Weights of a small image embedding model.
Model: 32-pixel images, norm rmsnorm, layers 14.
Training: adamw at rate 0.0014, held-out accuracy 50%.
Data: 72500 training examples, 55.3 epochs.
Rows from block 2, named by matrix and row number. Rows with one number belong to one neuron. Each number is 200 + 40 x the weight over its row's rms, rounded and kept within 0 to 999. All counts start at 0. After the name is the row's rms in percent of the matrix's.
# gate: MLP gate (model.blocks.2.mlp.gate.weight, 512x192), inputs 0-63
# fc1: MLP up (model.blocks.2.mlp.fc1.weight, 512x192), inputs 0-63
# fc2: MLP down (model.blocks.2.mlp.fc2.weight, 192x512, transposed), outputs 0-63
gate.320,068,219,187,145,177,195,168,224,203,133,148,256,194,209,124,193,226,223,163,237,184,197,195,204,247,211,198,237,226,201,255,206,174,248,194,211,291,202,209,203,246,204,228,182,211,150,150,185,221,246,175,164,169,227,198,127,204,280,186,271,283,153,147,180,234
gate.321,099,179,199,176,256,194,248,203,247,172,206,235,222,167,147,227,152,187,188,176,200,175,234,173,149,234,260,210,255,198,225,176,179,224,220,217,160,225,146,163,223,194,196,209,201,184,184,148,154,231,266,150,111,265,218,189,292,258,158,167,216,148,189,197,254
gate.322,098,112,281,181,230,192,218,247,127,162,246,183,223,184,209,212,239,220,206,196,246,126,192,265,191,244,236,152,152,215,236,205,262,246,214,255,199,193,196,129,195,267,220,152,276,159,172,212,103,162,201,141,225,222,164,222,188,158,214,213,130,151,161,179,195
gate.323,099,164,234,288,251,192,250,189,180,193,221,204,151,183,188,235,185,279,145,155,221,148,163,277,156,162,201,187,201,159,154,206,224,251,183,176,231,221,216,191,134,273,209,118,252,188,172,190,103,176,169,178,259,233,187,174,217,171,203,231,168,210,145,186,212
gate.324,101,196,189,239,131,166,269,236,178,169,257,181,208,218,254,161,143,125,225,280,189,195,179,166,215,204,210,149,189,276,191,215,287,204,150,192,145,130,170,161,161,138,169,214,145,244,212,190,228,129,235,214,147,157,175,251,187,154,247,210,172,235,189,221,191
gate.325,144,187,163,239,145,167,187,205,274,259,208,209,193,225,202,207,235,281,180,192,115,163,237,175,180,183,199,182,219,187,140,200,204,228,252,186,177,237,204,247,181,229,134,243,130,216,213,234,265,155,194,189,217,194,203,215,230,207,190,116,205,208,183,244,200
gate.326,076,167,152,171,176,243,208,166,220,121,197,215,246,180,180,211,232,231,154,249,246,274,188,191,212,169,174,341,247,249,251,210,198,154,203,186,190,229,201,127,192,184,237,185,221,198,180,177,179,262,195,227,221,204,217,144,199,232,256,211,246,214,180,183,200
gate.327,089,198,200,195,178,179,191,191,223,220,146,168,183,282,237,194,216,285,170,201,193,185,220,304,214,193,161,235,186,207,196,177,247,192,133,173,107,202,220,312,181,237,221,187,149,238,183,180,170,157,217,246,198,221,249,189,179,156,195,199,190,289,161,206,186
gate.328,097,127,189,239,208,219,222,146,212,186,151,229,192,181,114,295,239,264,141,190,147,218,247,178,114,164,159,210,234,171,179,210,145,113,238,131,180,273,174,185,163,179,199,187,205,209,182,185,203,205,227,222,95,222,217,241,257,278,139,155,253,201,206,186,286
gate.329,120,248,167,148,207,233,196,161,192,226,130,149,240,223,270,191,165,205,234,231,163,189,227,210,212,231,221,287,174,251,251,136,196,121,125,267,203,216,203,277,204,139,244,188,218,247,149,191,210,150,167,247,199,160,225,152,149,137,204,174,135,229,267,173,134
gate.330,075,234,215,142,114,230,216,174,192,167,211,235,215,182,217,204,157,236,231,241,197,240,230,208,249,127,263,204,245,183,237,182,208,154,175,174,148,189,164,209,209,158,193,198,90,278,157,168,185,210,244,170,184,247,192,144,154,146,282,192,231,182,206,157,168
gate.331,075,213,194,232,234,240,194,183,262,191,117,221,200,175,101,242,151,229,229,192,230,135,249,207,139,250,208,258,232,164,179,212,169,143,199,227,209,212,102,241,169,163,183,226,196,220,161,192,154,259,234,271,178,248,218,239,278,272,203,214,224,171,210,193,209
gate.332,136,129,241,232,182,157,204,263,202,138,258,167,187,197,180,164,205,191,226,232,247,146,180,183,230,239,243,134,192,258,179,228,261,237,171,206,226,119,211,141,172,193,166,218,241,160,231,235,188,97,153,140,200,151,155,280,146,172,251,246,121,206,145,261,194
gate.333,063,140,193,169,154,187,208,201,225,218,176,256,252,188,204,99,201,127,192,140,202,178,198,138,216,221,207,221,263,132,195,189,193,239,220,154,192,228,172,126,227,226,114,192,231,201,183,220,152,200,198,180,174,245,191,192,233,262,180,190,253,109,129,249,220
gate.334,097,246,168,188,202,164,171,197,169,231,202,154,257,174,221,205,173,237,138,278,165,202,292,250,166,188,177,170,154,262,252,153,151,144,143,249,197,244,100,241,249,129,225,235,215,205,218,254,237,173,322,199,76,138,222,237,195,150,190,192,188,231,215,203,207
gate.335,077,147,225,193,214,169,177,147,283,139,108,224,148,230,171,166,257,242,173,207,156,205,165,244,201,181,246,182,257,165,158,208,194,227,209,99,217,218,238,203,165,258,209,211,170,186,238,208,169,206,173,125,195,232,247,206,204,215,221,205,243,227,166,204,211
gate.336,127,204,140,258,143,120,152,191,198,240,187,145,213,212,222,195,236,218,230,208,129,151,210,159,158,227,221,196,167,223,194,215,179,202,224,223,215,206,206,280,211,209,198,249,180,205,212,237,257,197,172,200,214,140,219,235,160,181,145,148,148,234,158,277,132
gate.337,078,152,208,276,193,102,203,147,215,221,241,210,204,191,202,266,176,243,179,155,151,169,159,212,190,197,163,208,168,159,153,227,173,273,226,170,222,213,233,175,185,224,187,170,185,165,214,225,105,265,191,176,240,235,158,222,145,248,137,197,220,171,162,166,202
gate.338,108,105,216,230,233,181,212,194,204,193,203,221,148,194,163,240,252,271,162,135,179,183,202,249,147,133,189,212,234,176,181,263,234,225,213,187,246,275,274,184,146,280,220,164,263,197,216,189,136,198,173,157,268,210,200,181,266,204,207,159,220,216,131,193,289
gate.339,087,189,189,198,268,231,229,220,168,235,202,267,253,139,167,205,202,183,178,173,242,264,209,179,125,186,197,275,227,257,203,150,155,200,252,202,252,280,150,245,253,209,194,169,274,211,163,124,172,226,237,198,168,185,204,151,250,231,182,226,189,154,202,145,245
gate.340,108,154,172,176,206,184,200,180,212,199,218,258,270,171,126,243,189,239,152,237,174,194,198,101,168,230,203,233,229,205,216,192,154,204,207,158,201,226,112,182,174,201,231,170,192,169,155,193,155,269,320,153,54,200,210,157,285,234,185,156,235,187,174,166,256
gate.341,093,202,224,176,211,220,238,175,210,243,181,201,180,287,170,281,240,291,215,188,184,170,235,240,171,209,173,243,224,185,193,183,222,222,170,204,202,203,250,187,202,191,258,128,141,175,147,184,218,122,188,199,217,266,240,166,177,89,221,189,191,304,236,149,211
gate.342,069,144,272,188,269,263,236,265,153,169,223,216,137,166,227,186,174,190,172,216,204,116,182,229,241,247,269,99,211,165,192,189,252,212,151,181,200,191,247,187,198,243,225,162,311,245,157,195,113,165,187,198,193,276,130,192,191,110,248,180,186,181,156,173,212
gate.343,111,148,242,246,240,170,225,168,183,215,192,205,140,219,165,226,220,273,180,115,194,188,182,253,171,144,167,201,237,152,151,212,247,214,207,195,205,258,235,184,117,281,184,169,222,193,216,181,135,184,163,174,262,203,202,189,247,239,216,175,227,205,143,219,233
gate.344,081,170,201,190,271,217,198,226,249,241,227,194,139,214,212,259,254,296,263,180,150,170,206,231,138,329,181,224,210,264,199,198,222,170,210,192,144,268,250,233,224,231,202,192,251,213,202,141,160,116,179,142,145,243,203,222,257,141,152,164,128,233,178,154,215
gate.345,092,102,176,247,216,217,189,223,219,194,220,200,198,214,132,192,265,263,172,120,183,159,197,235,174,160,192,213,253,160,181,230,195,243,235,173,244,266,225,202,123,273,212,190,261,188,209,191,169,210,211,156,251,206,215,154,250,189,243,175,204,185,101,207,255
gate.346,117,154,250,215,223,174,170,191,155,97,197,174,185,210,178,138,170,224,223,243,223,140,159,223,179,271,298,200,177,197,202,247,202,232,150,182,245,201,216,148,128,206,234,185,209,123,185,238,137,216,158,147,219,173,213,171,178,191,244,267,195,192,112,206,152
gate.347,094,167,209,251,271,186,270,194,212,222,189,221,148,194,169,236,203,248,159,166,185,186,189,261,136,153,180,175,200,126,170,201,206,228,243,190,206,263,252,172,151,307,220,170,243,191,177,190,133,144,155,175,238,208,209,209,230,181,156,192,191,227,159,200,238
gate.348,066,171,158,182,195,165,178,246,243,231,219,266,200,124,184,274,177,236,105,155,206,155,267,242,217,191,206,217,224,139,201,186,139,188,220,227,267,211,239,186,206,190,195,251,216,223,158,242,192,159,208,172,174,203,226,138,231,228,202,190,236,227,196,193,205
gate.349,089,155,142,182,221,234,239,158,261,236,203,235,255,213,110,249,223,215,164,154,166,176,254,149,164,219,131,196,243,195,192,198,157,185,241,190,118,255,90,210,236,223,211,249,201,210,160,174,273,203,288,125,120,241,244,218,246,205,158,160,200,194,183,211,195
gate.350,094,173,180,163,164,198,242,163,230,228,204,197,210,247,176,261,180,204,125,247,162,190,250,170,210,157,172,216,235,228,195,196,200,152,178,146,142,146,126,134,200,160,230,278,141,236,158,141,194,175,270,186,136,192,241,200,229,236,222,201,199,193,225,160,181
gate.351,077,137,175,215,204,265,256,168,232,233,147,247,141,171,127,244,213,222,159,183,181,192,217,144,191,224,138,249,265,189,177,227,214,172,236,192,129,252,257,210,155,221,187,130,161,229,185,102,253,205,203,190,225,298,226,217,270,258,189,175,220,180,251,113,275
gate.352,127,145,277,225,203,202,215,268,161,143,240,190,222,175,211,196,166,145,203,214,271,179,155,242,229,217,250,85,164,188,230,223,233,251,177,231,244,147,173,106,216,251,225,161,229,145,182,215,168,177,213,133,199,205,194,206,163,210,258,268,182,208,158,214,167
gate.353,096,180,184,198,224,256,241,197,238,206,191,240,184,218,233,282,233,240,211,118,150,150,235,220,185,159,124,188,285,134,195,114,220,222,240,250,161,175,245,179,242,280,238,176,140,211,135,132,191,160,176,218,250,250,245,194,249,191,159,158,196,237,176,174,205
gate.354,081,144,236,180,176,184,253,167,126,154,197,211,102,222,193,191,89,124,196,206,192,167,197,256,266,121,211,181,157,210,202,183,267,234,179,166,176,168,216,167,179,264,212,183,204,191,160,176,123,174,227,186,223,226,199,226,187,212,279,200,166,187,125,173,182
fc1.320,080,157,207,229,180,209,220,206,201,150,269,242,153,222,160,165,284,232,230,158,201,258,122,200,259,213,183,201,235,187,169,254,272,173,215,162,212,217,226,161,180,201,170,176,175,191,247,233,151,226,145,161,250,240,182,237,215,241,266,196,263,166,184,195,229
fc1.321,091,140,201,188,283,198,199,167,214,218,216,221,240,139,123,198,193,215,226,163,152,140,194,156,194,222,161,253,213,181,192,151,245,244,199,238,153,296,192,208,201,197,134,199,253,243,245,154,189,246,214,158,142,252,201,219,252,275,125,112,204,158,146,216,278
fc1.322,138,233,209,199,175,180,198,216,121,198,258,194,219,168,259,138,79,85,189,237,238,214,169,191,274,172,218,144,187,210,237,203,229,219,154,232,233,118,180,150,237,165,194,203,220,201,168,202,194,229,246,209,192,163,187,182,136,184,245,256,158,170,210,240,174
fc1.323,111,83,262,258,217,148,209,264,177,194,225,215,180,182,137,194,241,211,245,172,228,158,127,219,173,178,247,127,193,202,163,290,216,264,264,169,246,227,210,149,174,242,204,222,283,177,239,195,172,198,160,138,223,207,102,229,238,230,198,228,201,164,86,216,225
fc1.324,096,215,169,152,276,252,206,170,139,213,199,194,227,186,181,229,163,246,166,180,210,208,209,272,216,161,175,327,189,172,239,191,160,146,139,219,173,243,154,185,237,139,237,143,263,206,161,140,124,235,236,231,195,219,207,174,205,225,203,230,215,171,227,151,221
fc1.325,124,217,147,213,132,184,224,206,238,313,236,183,229,243,268,192,184,242,230,259,150,189,188,179,203,148,199,146,156,201,174,194,168,208,229,233,145,167,201,245,199,179,134,223,117,249,227,217,243,143,209,171,202,146,211,221,169,180,229,158,167,174,212,234,165
fc1.326,082,142,162,176,195,244,270,166,171,156,191,226,228,180,213,164,199,182,166,116,248,266,177,229,266,175,147,308,249,220,222,188,208,206,236,182,226,162,233,160,236,202,238,187,189,229,176,220,159,269,168,145,228,204,200,141,235,237,235,208,224,95,171,187,175
fc1.327,109,264,178,154,199,254,189,197,171,235,133,187,223,161,219,223,140,116,113,151,212,258,248,178,249,179,137,261,215,230,257,179,194,144,183,276,220,163,134,241,227,184,224,151,201,250,197,166,234,245,242,257,178,159,233,151,194,190,215,222,202,165,245,179,215
fc1.328,086,197,236,226,257,162,182,173,209,233,141,194,201,230,200,240,241,271,201,185,170,161,254,211,140,207,171,238,164,170,207,210,223,194,219,249,223,265,284,258,215,199,136,231,246,155,254,241,264,195,141,200,247,195,193,294,225,222,122,147,191,226,167,217,189
fc1.329,106,148,219,243,231,125,201,235,202,212,234,240,225,127,133,237,168,187,96,127,240,199,164,179,167,206,223,215,215,203,195,223,181,246,187,178,235,231,176,154,169,243,116,237,208,142,237,191,190,295,222,171,195,188,151,225,248,250,206,213,256,157,164,199,279
fc1.330,076,204,208,217,258,137,145,244,277,189,212,127,237,163,243,192,193,196,202,231,131,145,198,180,271,201,218,164,164,180,203,177,191,287,158,226,236,215,182,172,246,217,154,161,274,150,233,279,197,200,274,172,124,187,196,230,171,163,199,173,165,258,191,243,138
fc1.331,081,127,195,187,156,138,205,219,219,135,239,216,147,179,126,194,217,141,244,188,237,205,178,210,153,227,227,148,250,155,162,261,214,211,193,161,159,143,222,112,194,240,238,210,239,190,249,199,200,211,185,141,194,241,152,223,173,198,219,248,209,187,172,220,192
fc1.332,162,206,182,164,248,254,236,165,260,205,184,251,197,217,155,262,278,309,165,133,171,200,228,247,128,167,157,249,232,137,183,159,160,183,248,170,179,276,184,216,201,237,242,194,178,188,187,175,162,184,221,197,206,251,242,171,232,208,164,159,259,217,204,155,230
fc1.333,070,188,141,180,189,194,222,167,157,293,123,198,250,208,224,284,205,281,150,149,144,249,224,240,246,149,179,249,219,232,212,123,159,133,194,247,193,184,221,261,231,244,189,155,176,247,139,166,252,202,232,220,196,141,238,188,217,148,137,202,182,187,245,134,154
fc1.334,099,134,279,224,209,233,222,207,197,148,176,244,148,202,179,198,219,193,237,161,223,214,140,147,215,185,259,215,230,139,134,240,303,246,249,148,234,193,275,177,138,234,200,147,176,171,196,149,165,207,121,194,291,293,169,168,223,206,249,214,220,213,166,170,206
fc1.335,082,236,221,170,220,260,254,168,241,217,217,175,171,231,203,238,214,268,195,229,156,212,290,227,180,224,185,230,148,225,169,178,215,144,191,195,120,195,197,225,177,149,250,229,132,206,198,120,228,183,189,226,171,201,279,180,190,201,173,185,218,243,208,205,216
fc1.336,136,151,282,183,271,214,195,226,196,78,154,190,160,215,146,215,262,213,196,175,260,160,204,281,207,206,221,192,240,171,173,170,199,213,221,119,273,210,212,160,165,272,240,147,209,134,187,210,121,200,200,148,219,260,253,199,229,213,194,245,282,232,141,197,228
fc1.337,083,191,155,216,230,162,216,189,181,215,185,212,251,111,133,205,144,43,171,122,220,232,197,197,214,167,188,221,145,159,222,199,164,234,198,253,283,194,171,173,254,175,271,195,258,272,185,201,170,267,178,223,198,168,159,143,236,265,194,252,241,107,173,199,213
fc1.338,109,84,219,265,235,169,209,266,197,201,203,201,158,179,195,224,248,237,211,137,218,133,173,244,171,155,206,166,150,195,168,240,210,232,223,190,250,228,232,204,139,262,206,175,255,172,242,228,148,211,135,142,236,164,151,237,206,196,189,191,217,179,103,231,209
fc1.339,078,176,209,217,122,167,239,187,227,230,216,236,134,210,163,239,173,265,156,194,181,185,270,244,185,197,210,201,229,129,179,236,178,206,222,173,162,194,223,138,179,206,224,217,177,169,160,212,230,200,165,225,215,190,183,167,183,230,251,182,241,241,159,198,184
fc1.340,090,141,139,167,188,223,235,214,204,262,211,249,227,219,161,243,208,238,167,218,138,261,231,240,243,163,129,181,219,225,167,194,134,233,178,192,107,221,132,149,240,203,195,259,81,167,198,174,250,227,282,188,166,222,256,218,252,302,156,159,217,223,163,158,215
fc1.341,102,189,247,211,263,139,190,225,225,156,238,200,125,222,155,181,253,233,263,198,237,148,192,157,149,252,234,128,184,218,168,224,206,217,219,173,245,182,215,201,157,212,233,170,163,141,235,214,133,198,167,179,203,224,133,223,194,206,190,248,228,198,162,224,208
fc1.342,080,235,168,132,209,261,206,192,205,210,111,181,182,224,234,263,247,193,165,193,195,200,281,206,201,205,152,222,154,210,226,174,103,154,203,175,164,169,188,267,195,181,287,243,196,172,161,201,215,193,231,231,149,180,283,180,183,158,233,212,161,208,264,201,167
fc1.343,114,289,172,144,180,251,187,174,227,200,191,205,258,214,272,188,162,180,213,278,192,222,223,149,236,249,208,225,212,247,254,179,175,168,192,194,167,161,154,213,298,131,225,232,132,209,147,209,256,200,262,256,156,241,242,185,196,207,187,194,186,199,248,160,200
fc1.344,090,190,241,254,273,221,191,232,162,176,229,193,98,248,182,171,278,244,222,180,224,174,170,215,122,286,216,150,167,178,150,219,250,219,211,196,218,227,262,255,99,225,222,196,245,212,200,204,217,152,107,146,248,228,173,262,195,127,170,200,186,246,152,196,213
fc1.345,106,129,199,272,221,142,164,224,228,237,187,166,184,225,138,240,265,257,235,153,197,155,178,248,132,205,227,192,174,164,132,204,198,241,217,195,282,298,211,196,147,245,164,200,239,168,232,226,184,211,173,107,203,131,186,255,194,172,168,150,210,207,114,229,190
fc1.346,107,149,222,229,253,131,156,203,163,146,191,169,174,206,178,158,190,207,259,236,219,162,177,225,187,253,239,192,182,199,157,279,198,252,153,139,210,165,227,185,117,181,214,186,191,125,206,229,150,237,168,171,258,179,208,218,175,217,157,236,236,158,120,262,164
fc1.347,102,107,217,249,253,168,208,231,192,187,201,202,156,169,158,187,207,260,205,213,255,168,132,236,144,197,203,188,199,137,173,240,190,258,268,180,231,268,225,158,155,315,213,159,284,205,232,215,142,202,154,166,246,235,133,200,254,234,202,215,233,175,128,239,254
fc1.348,072,170,207,183,118,215,164,207,230,168,207,269,179,181,137,245,231,175,194,148,247,209,259,184,197,226,155,157,279,148,167,205,145,207,243,127,203,162,232,141,209,249,250,159,200,149,171,202,172,231,191,139,233,241,216,177,237,194,173,242,204,227,158,239,189
fc1.349,080,172,185,212,169,260,164,167,184,162,202,124,248,245,202,200,219,250,159,298,243,269,163,219,227,193,177,209,144,247,225,253,175,206,172,198,267,202,168,176,199,148,211,194,239,196,194,219,155,185,232,245,226,180,272,144,145,146,279,236,159,230,223,236,152
fc1.350,082,212,205,258,216,149,129,156,222,201,177,237,183,229,164,178,258,222,255,194,159,180,196,239,162,211,195,208,201,166,175,199,215,250,230,237,280,259,254,265,188,210,160,131,278,139,244,276,173,179,110,210,275,248,195,247,168,170,117,161,221,181,122,255,197
fc1.351,076,157,221,234,178,155,177,221,200,194,228,186,231,176,159,140,165,160,249,265,208,160,136,197,169,210,253,221,229,206,185,245,242,215,150,209,246,255,239,123,170,178,151,204,266,165,223,226,144,246,163,199,227,210,172,198,210,175,249,200,182,144,134,200,237
fc1.352,120,216,166,193,202,197,227,167,226,230,130,192,175,249,186,259,299,295,177,194,152,202,272,224,157,208,156,233,207,200,168,134,173,173,226,148,162,253,145,259,188,173,226,196,176,210,234,201,253,125,224,204,206,216,237,223,193,181,150,161,199,271,237,183,191
fc1.353,103,242,177,174,146,232,247,134,208,320,174,211,217,212,217,207,170,223,155,200,160,235,247,219,239,162,145,244,215,248,211,217,220,158,155,230,126,153,190,239,236,153,195,193,168,241,203,124,221,217,211,238,215,174,232,174,205,215,246,172,193,187,270,123,182
fc1.354,125,219,217,154,144,209,241,214,125,211,228,221,176,177,233,160,114,74,183,206,260,301,191,163,243,138,185,191,194,261,262,197,205,181,183,236,189,105,208,149,245,164,251,193,201,263,156,161,226,234,203,234,168,186,174,151,199,187,255,268,185,138,223,186,202
fc2.320,066,228,220,187,211,153,157,150,201,205,181,270,226,177,122,227,243,253,200,166,151,196,194,241,179,208,137,234,210,224,200,112,162,199,235,207,169,276,124,270,197,174,209,183,160,150,155,233,174,306,245,194,170,144,286,234,281,254,163,104,205,186,193,212,224
fc2.321,094,242,212,193,165,172,181,236,232,216,243,180,226,208,183,194,152,183,198,218,200,142,239,177,232,249,186,126,174,192,227,185,218,208,184,229,130,155,172,248,175,158,201,213,171,217,222,216,156,188,239,236,186,190,173,211,245,182,198,163,153,224,226,288,188
fc2.322,137,179,165,188,122,146,177,206,305,216,205,199,213,236,184,208,269,294,199,220,179,188,184,221,203,155,222,219,205,180,181,166,171,170,165,150,205,260,224,220,187,233,160,216,149,162,244,222,178,111,178,193,195,218,230,246,184,154,217,140,243,232,200,208,171
fc2.323,119,226,165,197,260,259,183,216,212,207,137,179,187,196,152,280,207,174,209,119,179,159,249,202,117,271,179,240,245,187,182,190,219,219,259,170,224,226,198,227,194,221,276,170,226,227,164,158,211,274,209,193,217,224,258,196,207,249,112,186,138,234,181,168,212
fc2.324,109,185,264,211,234,159,197,231,151,148,206,204,185,177,165,192,196,127,249,208,238,192,139,191,284,260,244,168,158,251,228,257,276,250,130,204,255,149,223,134,204,176,182,169,219,140,250,207,156,269,181,190,183,190,158,187,243,256,225,236,155,179,173,264,262
fc2.325,114,212,195,132,232,250,195,173,209,230,158,222,216,158,202,237,139,172,148,101,178,165,255,241,187,179,172,220,222,173,237,189,245,177,227,260,162,219,272,218,244,251,260,189,182,285,129,189,213,215,183,201,291,213,229,167,203,189,187,192,156,208,221,192,189
fc2.326,075,201,172,178,97,138,251,249,263,222,249,249,291,135,177,236,174,237,234,203,201,203,198,199,279,143,184,170,187,166,249,116,193,195,190,247,185,200,206,234,261,186,162,201,249,190,200,189,195,223,226,209,181,183,148,188,248,231,184,126,277,184,215,241,212
fc2.327,105,221,198,194,148,202,230,175,230,180,105,242,122,261,199,194,312,261,255,211,190,169,174,269,174,190,223,239,270,209,141,197,213,190,171,96,132,235,220,196,124,204,194,227,206,121,218,163,176,156,185,187,209,247,273,223,211,153,177,198,184,236,186,202,230
fc2.328,071,199,183,185,184,96,153,276,205,207,251,182,222,188,203,205,185,221,179,214,182,199,283,215,221,139,188,149,218,194,206,192,203,128,194,193,197,105,153,265,176,147,267,251,190,229,225,212,227,228,223,211,180,71,198,232,206,218,199,209,196,226,205,297,173
fc2.329,129,168,257,232,269,210,226,202,112,161,236,168,176,192,221,159,168,147,223,269,293,193,159,189,220,237,216,183,118,197,179,278,256,243,184,215,223,138,257,128,173,189,210,129,226,180,240,282,151,193,137,209,265,226,136,138,148,183,249,262,224,176,151,223,155
fc2.330,068,224,241,167,241,267,208,202,152,242,183,182,223,142,243,176,207,201,178,220,236,186,158,249,241,202,208,270,207,260,183,149,211,253,188,218,237,199,257,170,187,222,237,108,124,164,167,228,169,226,163,205,287,233,190,160,194,274,304,196,186,150,226,221,169
fc2.331,081,232,250,174,299,234,141,245,186,198,205,197,201,184,191,173,183,183,208,138,183,199,136,199,132,190,217,166,263,195,182,175,222,241,197,182,288,218,221,202,216,183,227,147,183,195,129,181,238,215,212,230,204,247,186,162,209,251,198,195,198,231,215,212,198
fc2.332,166,164,251,230,251,216,225,239,125,186,209,192,176,190,204,191,137,132,232,176,235,193,185,186,215,212,201,175,184,231,213,252,251,264,185,236,199,135,177,124,205,168,250,188,243,170,183,171,223,287,202,228,192,197,170,168,228,261,194,255,165,191,150,196,244
fc2.333,067,153,246,149,155,192,204,202,125,199,184,178,219,219,243,215,196,146,197,132,273,181,170,177,191,199,277,193,176,165,182,197,199,202,189,163,158,201,263,197,219,212,165,168,239,149,179,132,160,154,140,190,199,272,194,182,157,149,174,262,163,201,156,210,142
fc2.334,099,172,209,249,192,143,193,139,261,190,152,203,167,223,179,205,257,219,226,185,185,152,140,249,146,165,214,261,183,168,174,262,190,231,203,184,215,291,272,199,134,257,168,196,193,169,233,225,138,131,117,172,251,202,222,230,156,116,152,196,169,173,190,177,136
fc2.335,070,201,152,225,155,276,273,222,173,235,262,154,171,223,223,215,139,191,181,203,232,235,259,182,135,136,175,125,186,192,173,228,190,176,158,245,193,128,218,203,205,192,205,221,191,287,193,192,233,147,143,185,228,214,134,210,188,76,245,249,222,183,235,175,160
fc2.336,124,217,195,193,140,152,198,251,174,195,255,178,200,186,166,204,222,176,237,216,224,231,222,174,246,184,204,162,134,233,219,246,157,210,179,183,255,85,146,186,168,104,229,250,223,189,233,195,216,224,207,183,124,82,170,214,186,182,237,225,203,206,180,229,184
fc2.337,074,225,225,223,151,205,244,153,193,231,147,208,176,248,192,256,223,251,240,215,188,208,156,244,225,201,230,221,210,160,149,199,194,223,196,118,110,196,149,185,141,137,157,166,177,111,224,162,185,163,227,126,107,223,274,189,230,169,174,182,174,267,127,187,229
fc2.338,118,229,178,162,284,249,173,183,177,211,142,181,178,190,173,288,198,162,205,144,189,156,227,205,162,264,176,270,252,204,188,215,195,222,216,215,225,208,209,221,220,213,278,172,207,197,126,207,214,291,206,192,226,226,242,177,214,248,134,204,145,197,191,158,202
fc2.339,105,212,163,183,119,123,203,210,206,213,227,205,253,201,224,237,140,230,135,211,132,252,221,162,254,131,203,133,162,177,239,175,107,172,187,228,179,145,167,188,239,190,208,196,146,191,210,222,227,238,254,190,147,85,168,226,171,243,239,134,236,222,222,274,152
fc2.340,069,188,263,195,267,258,199,219,149,242,178,163,159,214,163,153,198,170,281,237,227,89,181,203,199,277,217,325,199,244,151,221,309,243,147,160,169,198,161,184,167,131,160,194,156,163,212,242,175,228,210,218,205,203,179,238,246,246,204,267,120,222,152,251,214
fc2.341,121,227,211,225,245,248,202,208,171,248,234,208,261,154,198,183,146,150,198,181,217,228,243,113,119,248,169,141,186,231,246,185,177,169,236,220,211,188,127,214,256,155,201,199,229,257,182,169,296,247,240,180,136,172,159,220,216,171,134,225,130,168,204,170,227
fc2.342,076,165,206,195,230,222,180,162,125,169,193,163,183,173,253,239,196,170,186,220,231,150,156,296,211,199,193,262,214,201,180,247,237,190,144,217,213,223,230,182,212,252,234,100,285,163,124,189,131,169,172,166,280,211,201,124,179,213,189,224,202,183,160,153,170
fc2.343,120,190,253,214,121,171,253,206,236,203,216,221,200,204,197,103,237,229,203,259,221,255,177,208,248,143,250,127,139,220,215,184,210,171,197,160,163,197,172,199,188,191,129,246,186,217,288,190,194,129,194,240,171,177,161,228,194,195,274,198,211,199,220,226,208
fc2.344,088,257,136,128,227,210,170,251,188,258,227,216,227,174,190,200,132,167,174,122,187,217,280,204,204,227,188,198,128,228,242,217,181,200,277,225,215,106,191,215,219,165,180,222,192,274,170,214,242,275,245,201,172,138,147,247,186,211,125,204,158,169,289,241,184
fc2.345,105,262,187,216,268,244,186,176,142,215,149,211,177,153,182,245,165,152,199,169,159,173,197,201,150,255,177,258,262,203,199,222,189,243,235,206,207,183,166,206,191,190,242,177,172,235,156,176,242,298,258,194,208,174,228,163,229,283,161,189,131,197,196,191,213
fc2.346,114,233,166,199,166,170,176,232,210,228,204,200,226,182,150,229,213,230,184,173,222,239,236,187,204,156,175,168,162,174,184,118,158,181,180,203,236,210,143,264,196,162,153,213,204,173,211,241,221,184,269,183,125,153,195,251,192,211,187,196,253,197,189,224,216
fc2.347,101,240,188,181,252,297,157,199,216,218,185,194,186,207,159,270,204,198,205,124,192,130,280,169,118,262,136,239,284,204,181,188,225,205,258,183,192,195,174,230,226,202,278,192,207,222,172,151,233,283,204,181,221,226,230,216,206,288,94,207,142,200,220,184,230
fc2.348,068,207,164,215,217,261,240,204,195,213,256,216,217,185,191,197,137,244,139,154,198,195,252,126,193,139,188,143,245,191,223,159,212,170,221,241,257,196,189,270,210,179,209,195,229,192,128,185,179,185,237,143,154,181,179,103,153,166,213,140,214,185,250,156,240
fc2.349,092,156,164,206,236,248,220,140,180,151,183,227,160,211,254,258,237,205,208,176,245,300,195,233,158,137,138,285,174,244,193,232,229,210,136,186,207,184,199,175,162,246,210,174,181,165,196,157,211,224,177,199,222,207,189,181,201,204,235,264,228,219,174,173,239
fc2.350,075,100,218,219,150,183,236,196,241,133,211,171,142,222,209,218,260,215,228,192,220,200,150,238,167,230,286,148,190,178,159,257,209,246,194,136,155,192,232,169,158,259,223,178,251,100,235,148,135,141,153,178,211,255,201,214,189,161,181,232,221,208,135,161,168
fc2.351,080,229,214,158,242,191,202,227,192,195,249,190,213,148,131,221,104,122,142,179,213,247,258,107,195,205,214,115,152,147,232,213,186,190,299,251,199,172,198,197,218,173,217,176,197,256,143,148,238,236,241,200,193,191,151,130,171,193,193,232,252,187,226,181,215
fc2.352,125,192,213,226,288,245,177,175,117,175,208,213,180,177,242,188,129,162,177,145,262,192,236,149,180,237,177,209,217,263,224,205,184,233,221,252,212,184,199,193,253,236,238,207,259,214,149,150,220,283,199,217,193,206,168,129,200,225,161,265,153,203,226,146,224
fc2.353,092,215,166,225,193,164,186,167,197,171,116,204,194,236,255,207,272,240,235,234,153,166,159,311,182,162,231,292,233,220,153,226,202,206,172,141,198,229,208,214,145,254,150,183,163,171,246,208,149,158,186,199,236,199,230,234,216,193,236,180,190,178,168,199,208
fc2.354,099,175,229,260,176,193,167,169,237,178,130,215,162,265,165,206,260,253,237,199,175,167,160,232,153,223,237,222,187,121,129,211,187,214,175,150,196,292,218,198,138,239,141,150,247,164,248,231,155,150,158,179,165,254,241,268,169,135,155,176,214,213,165,160,190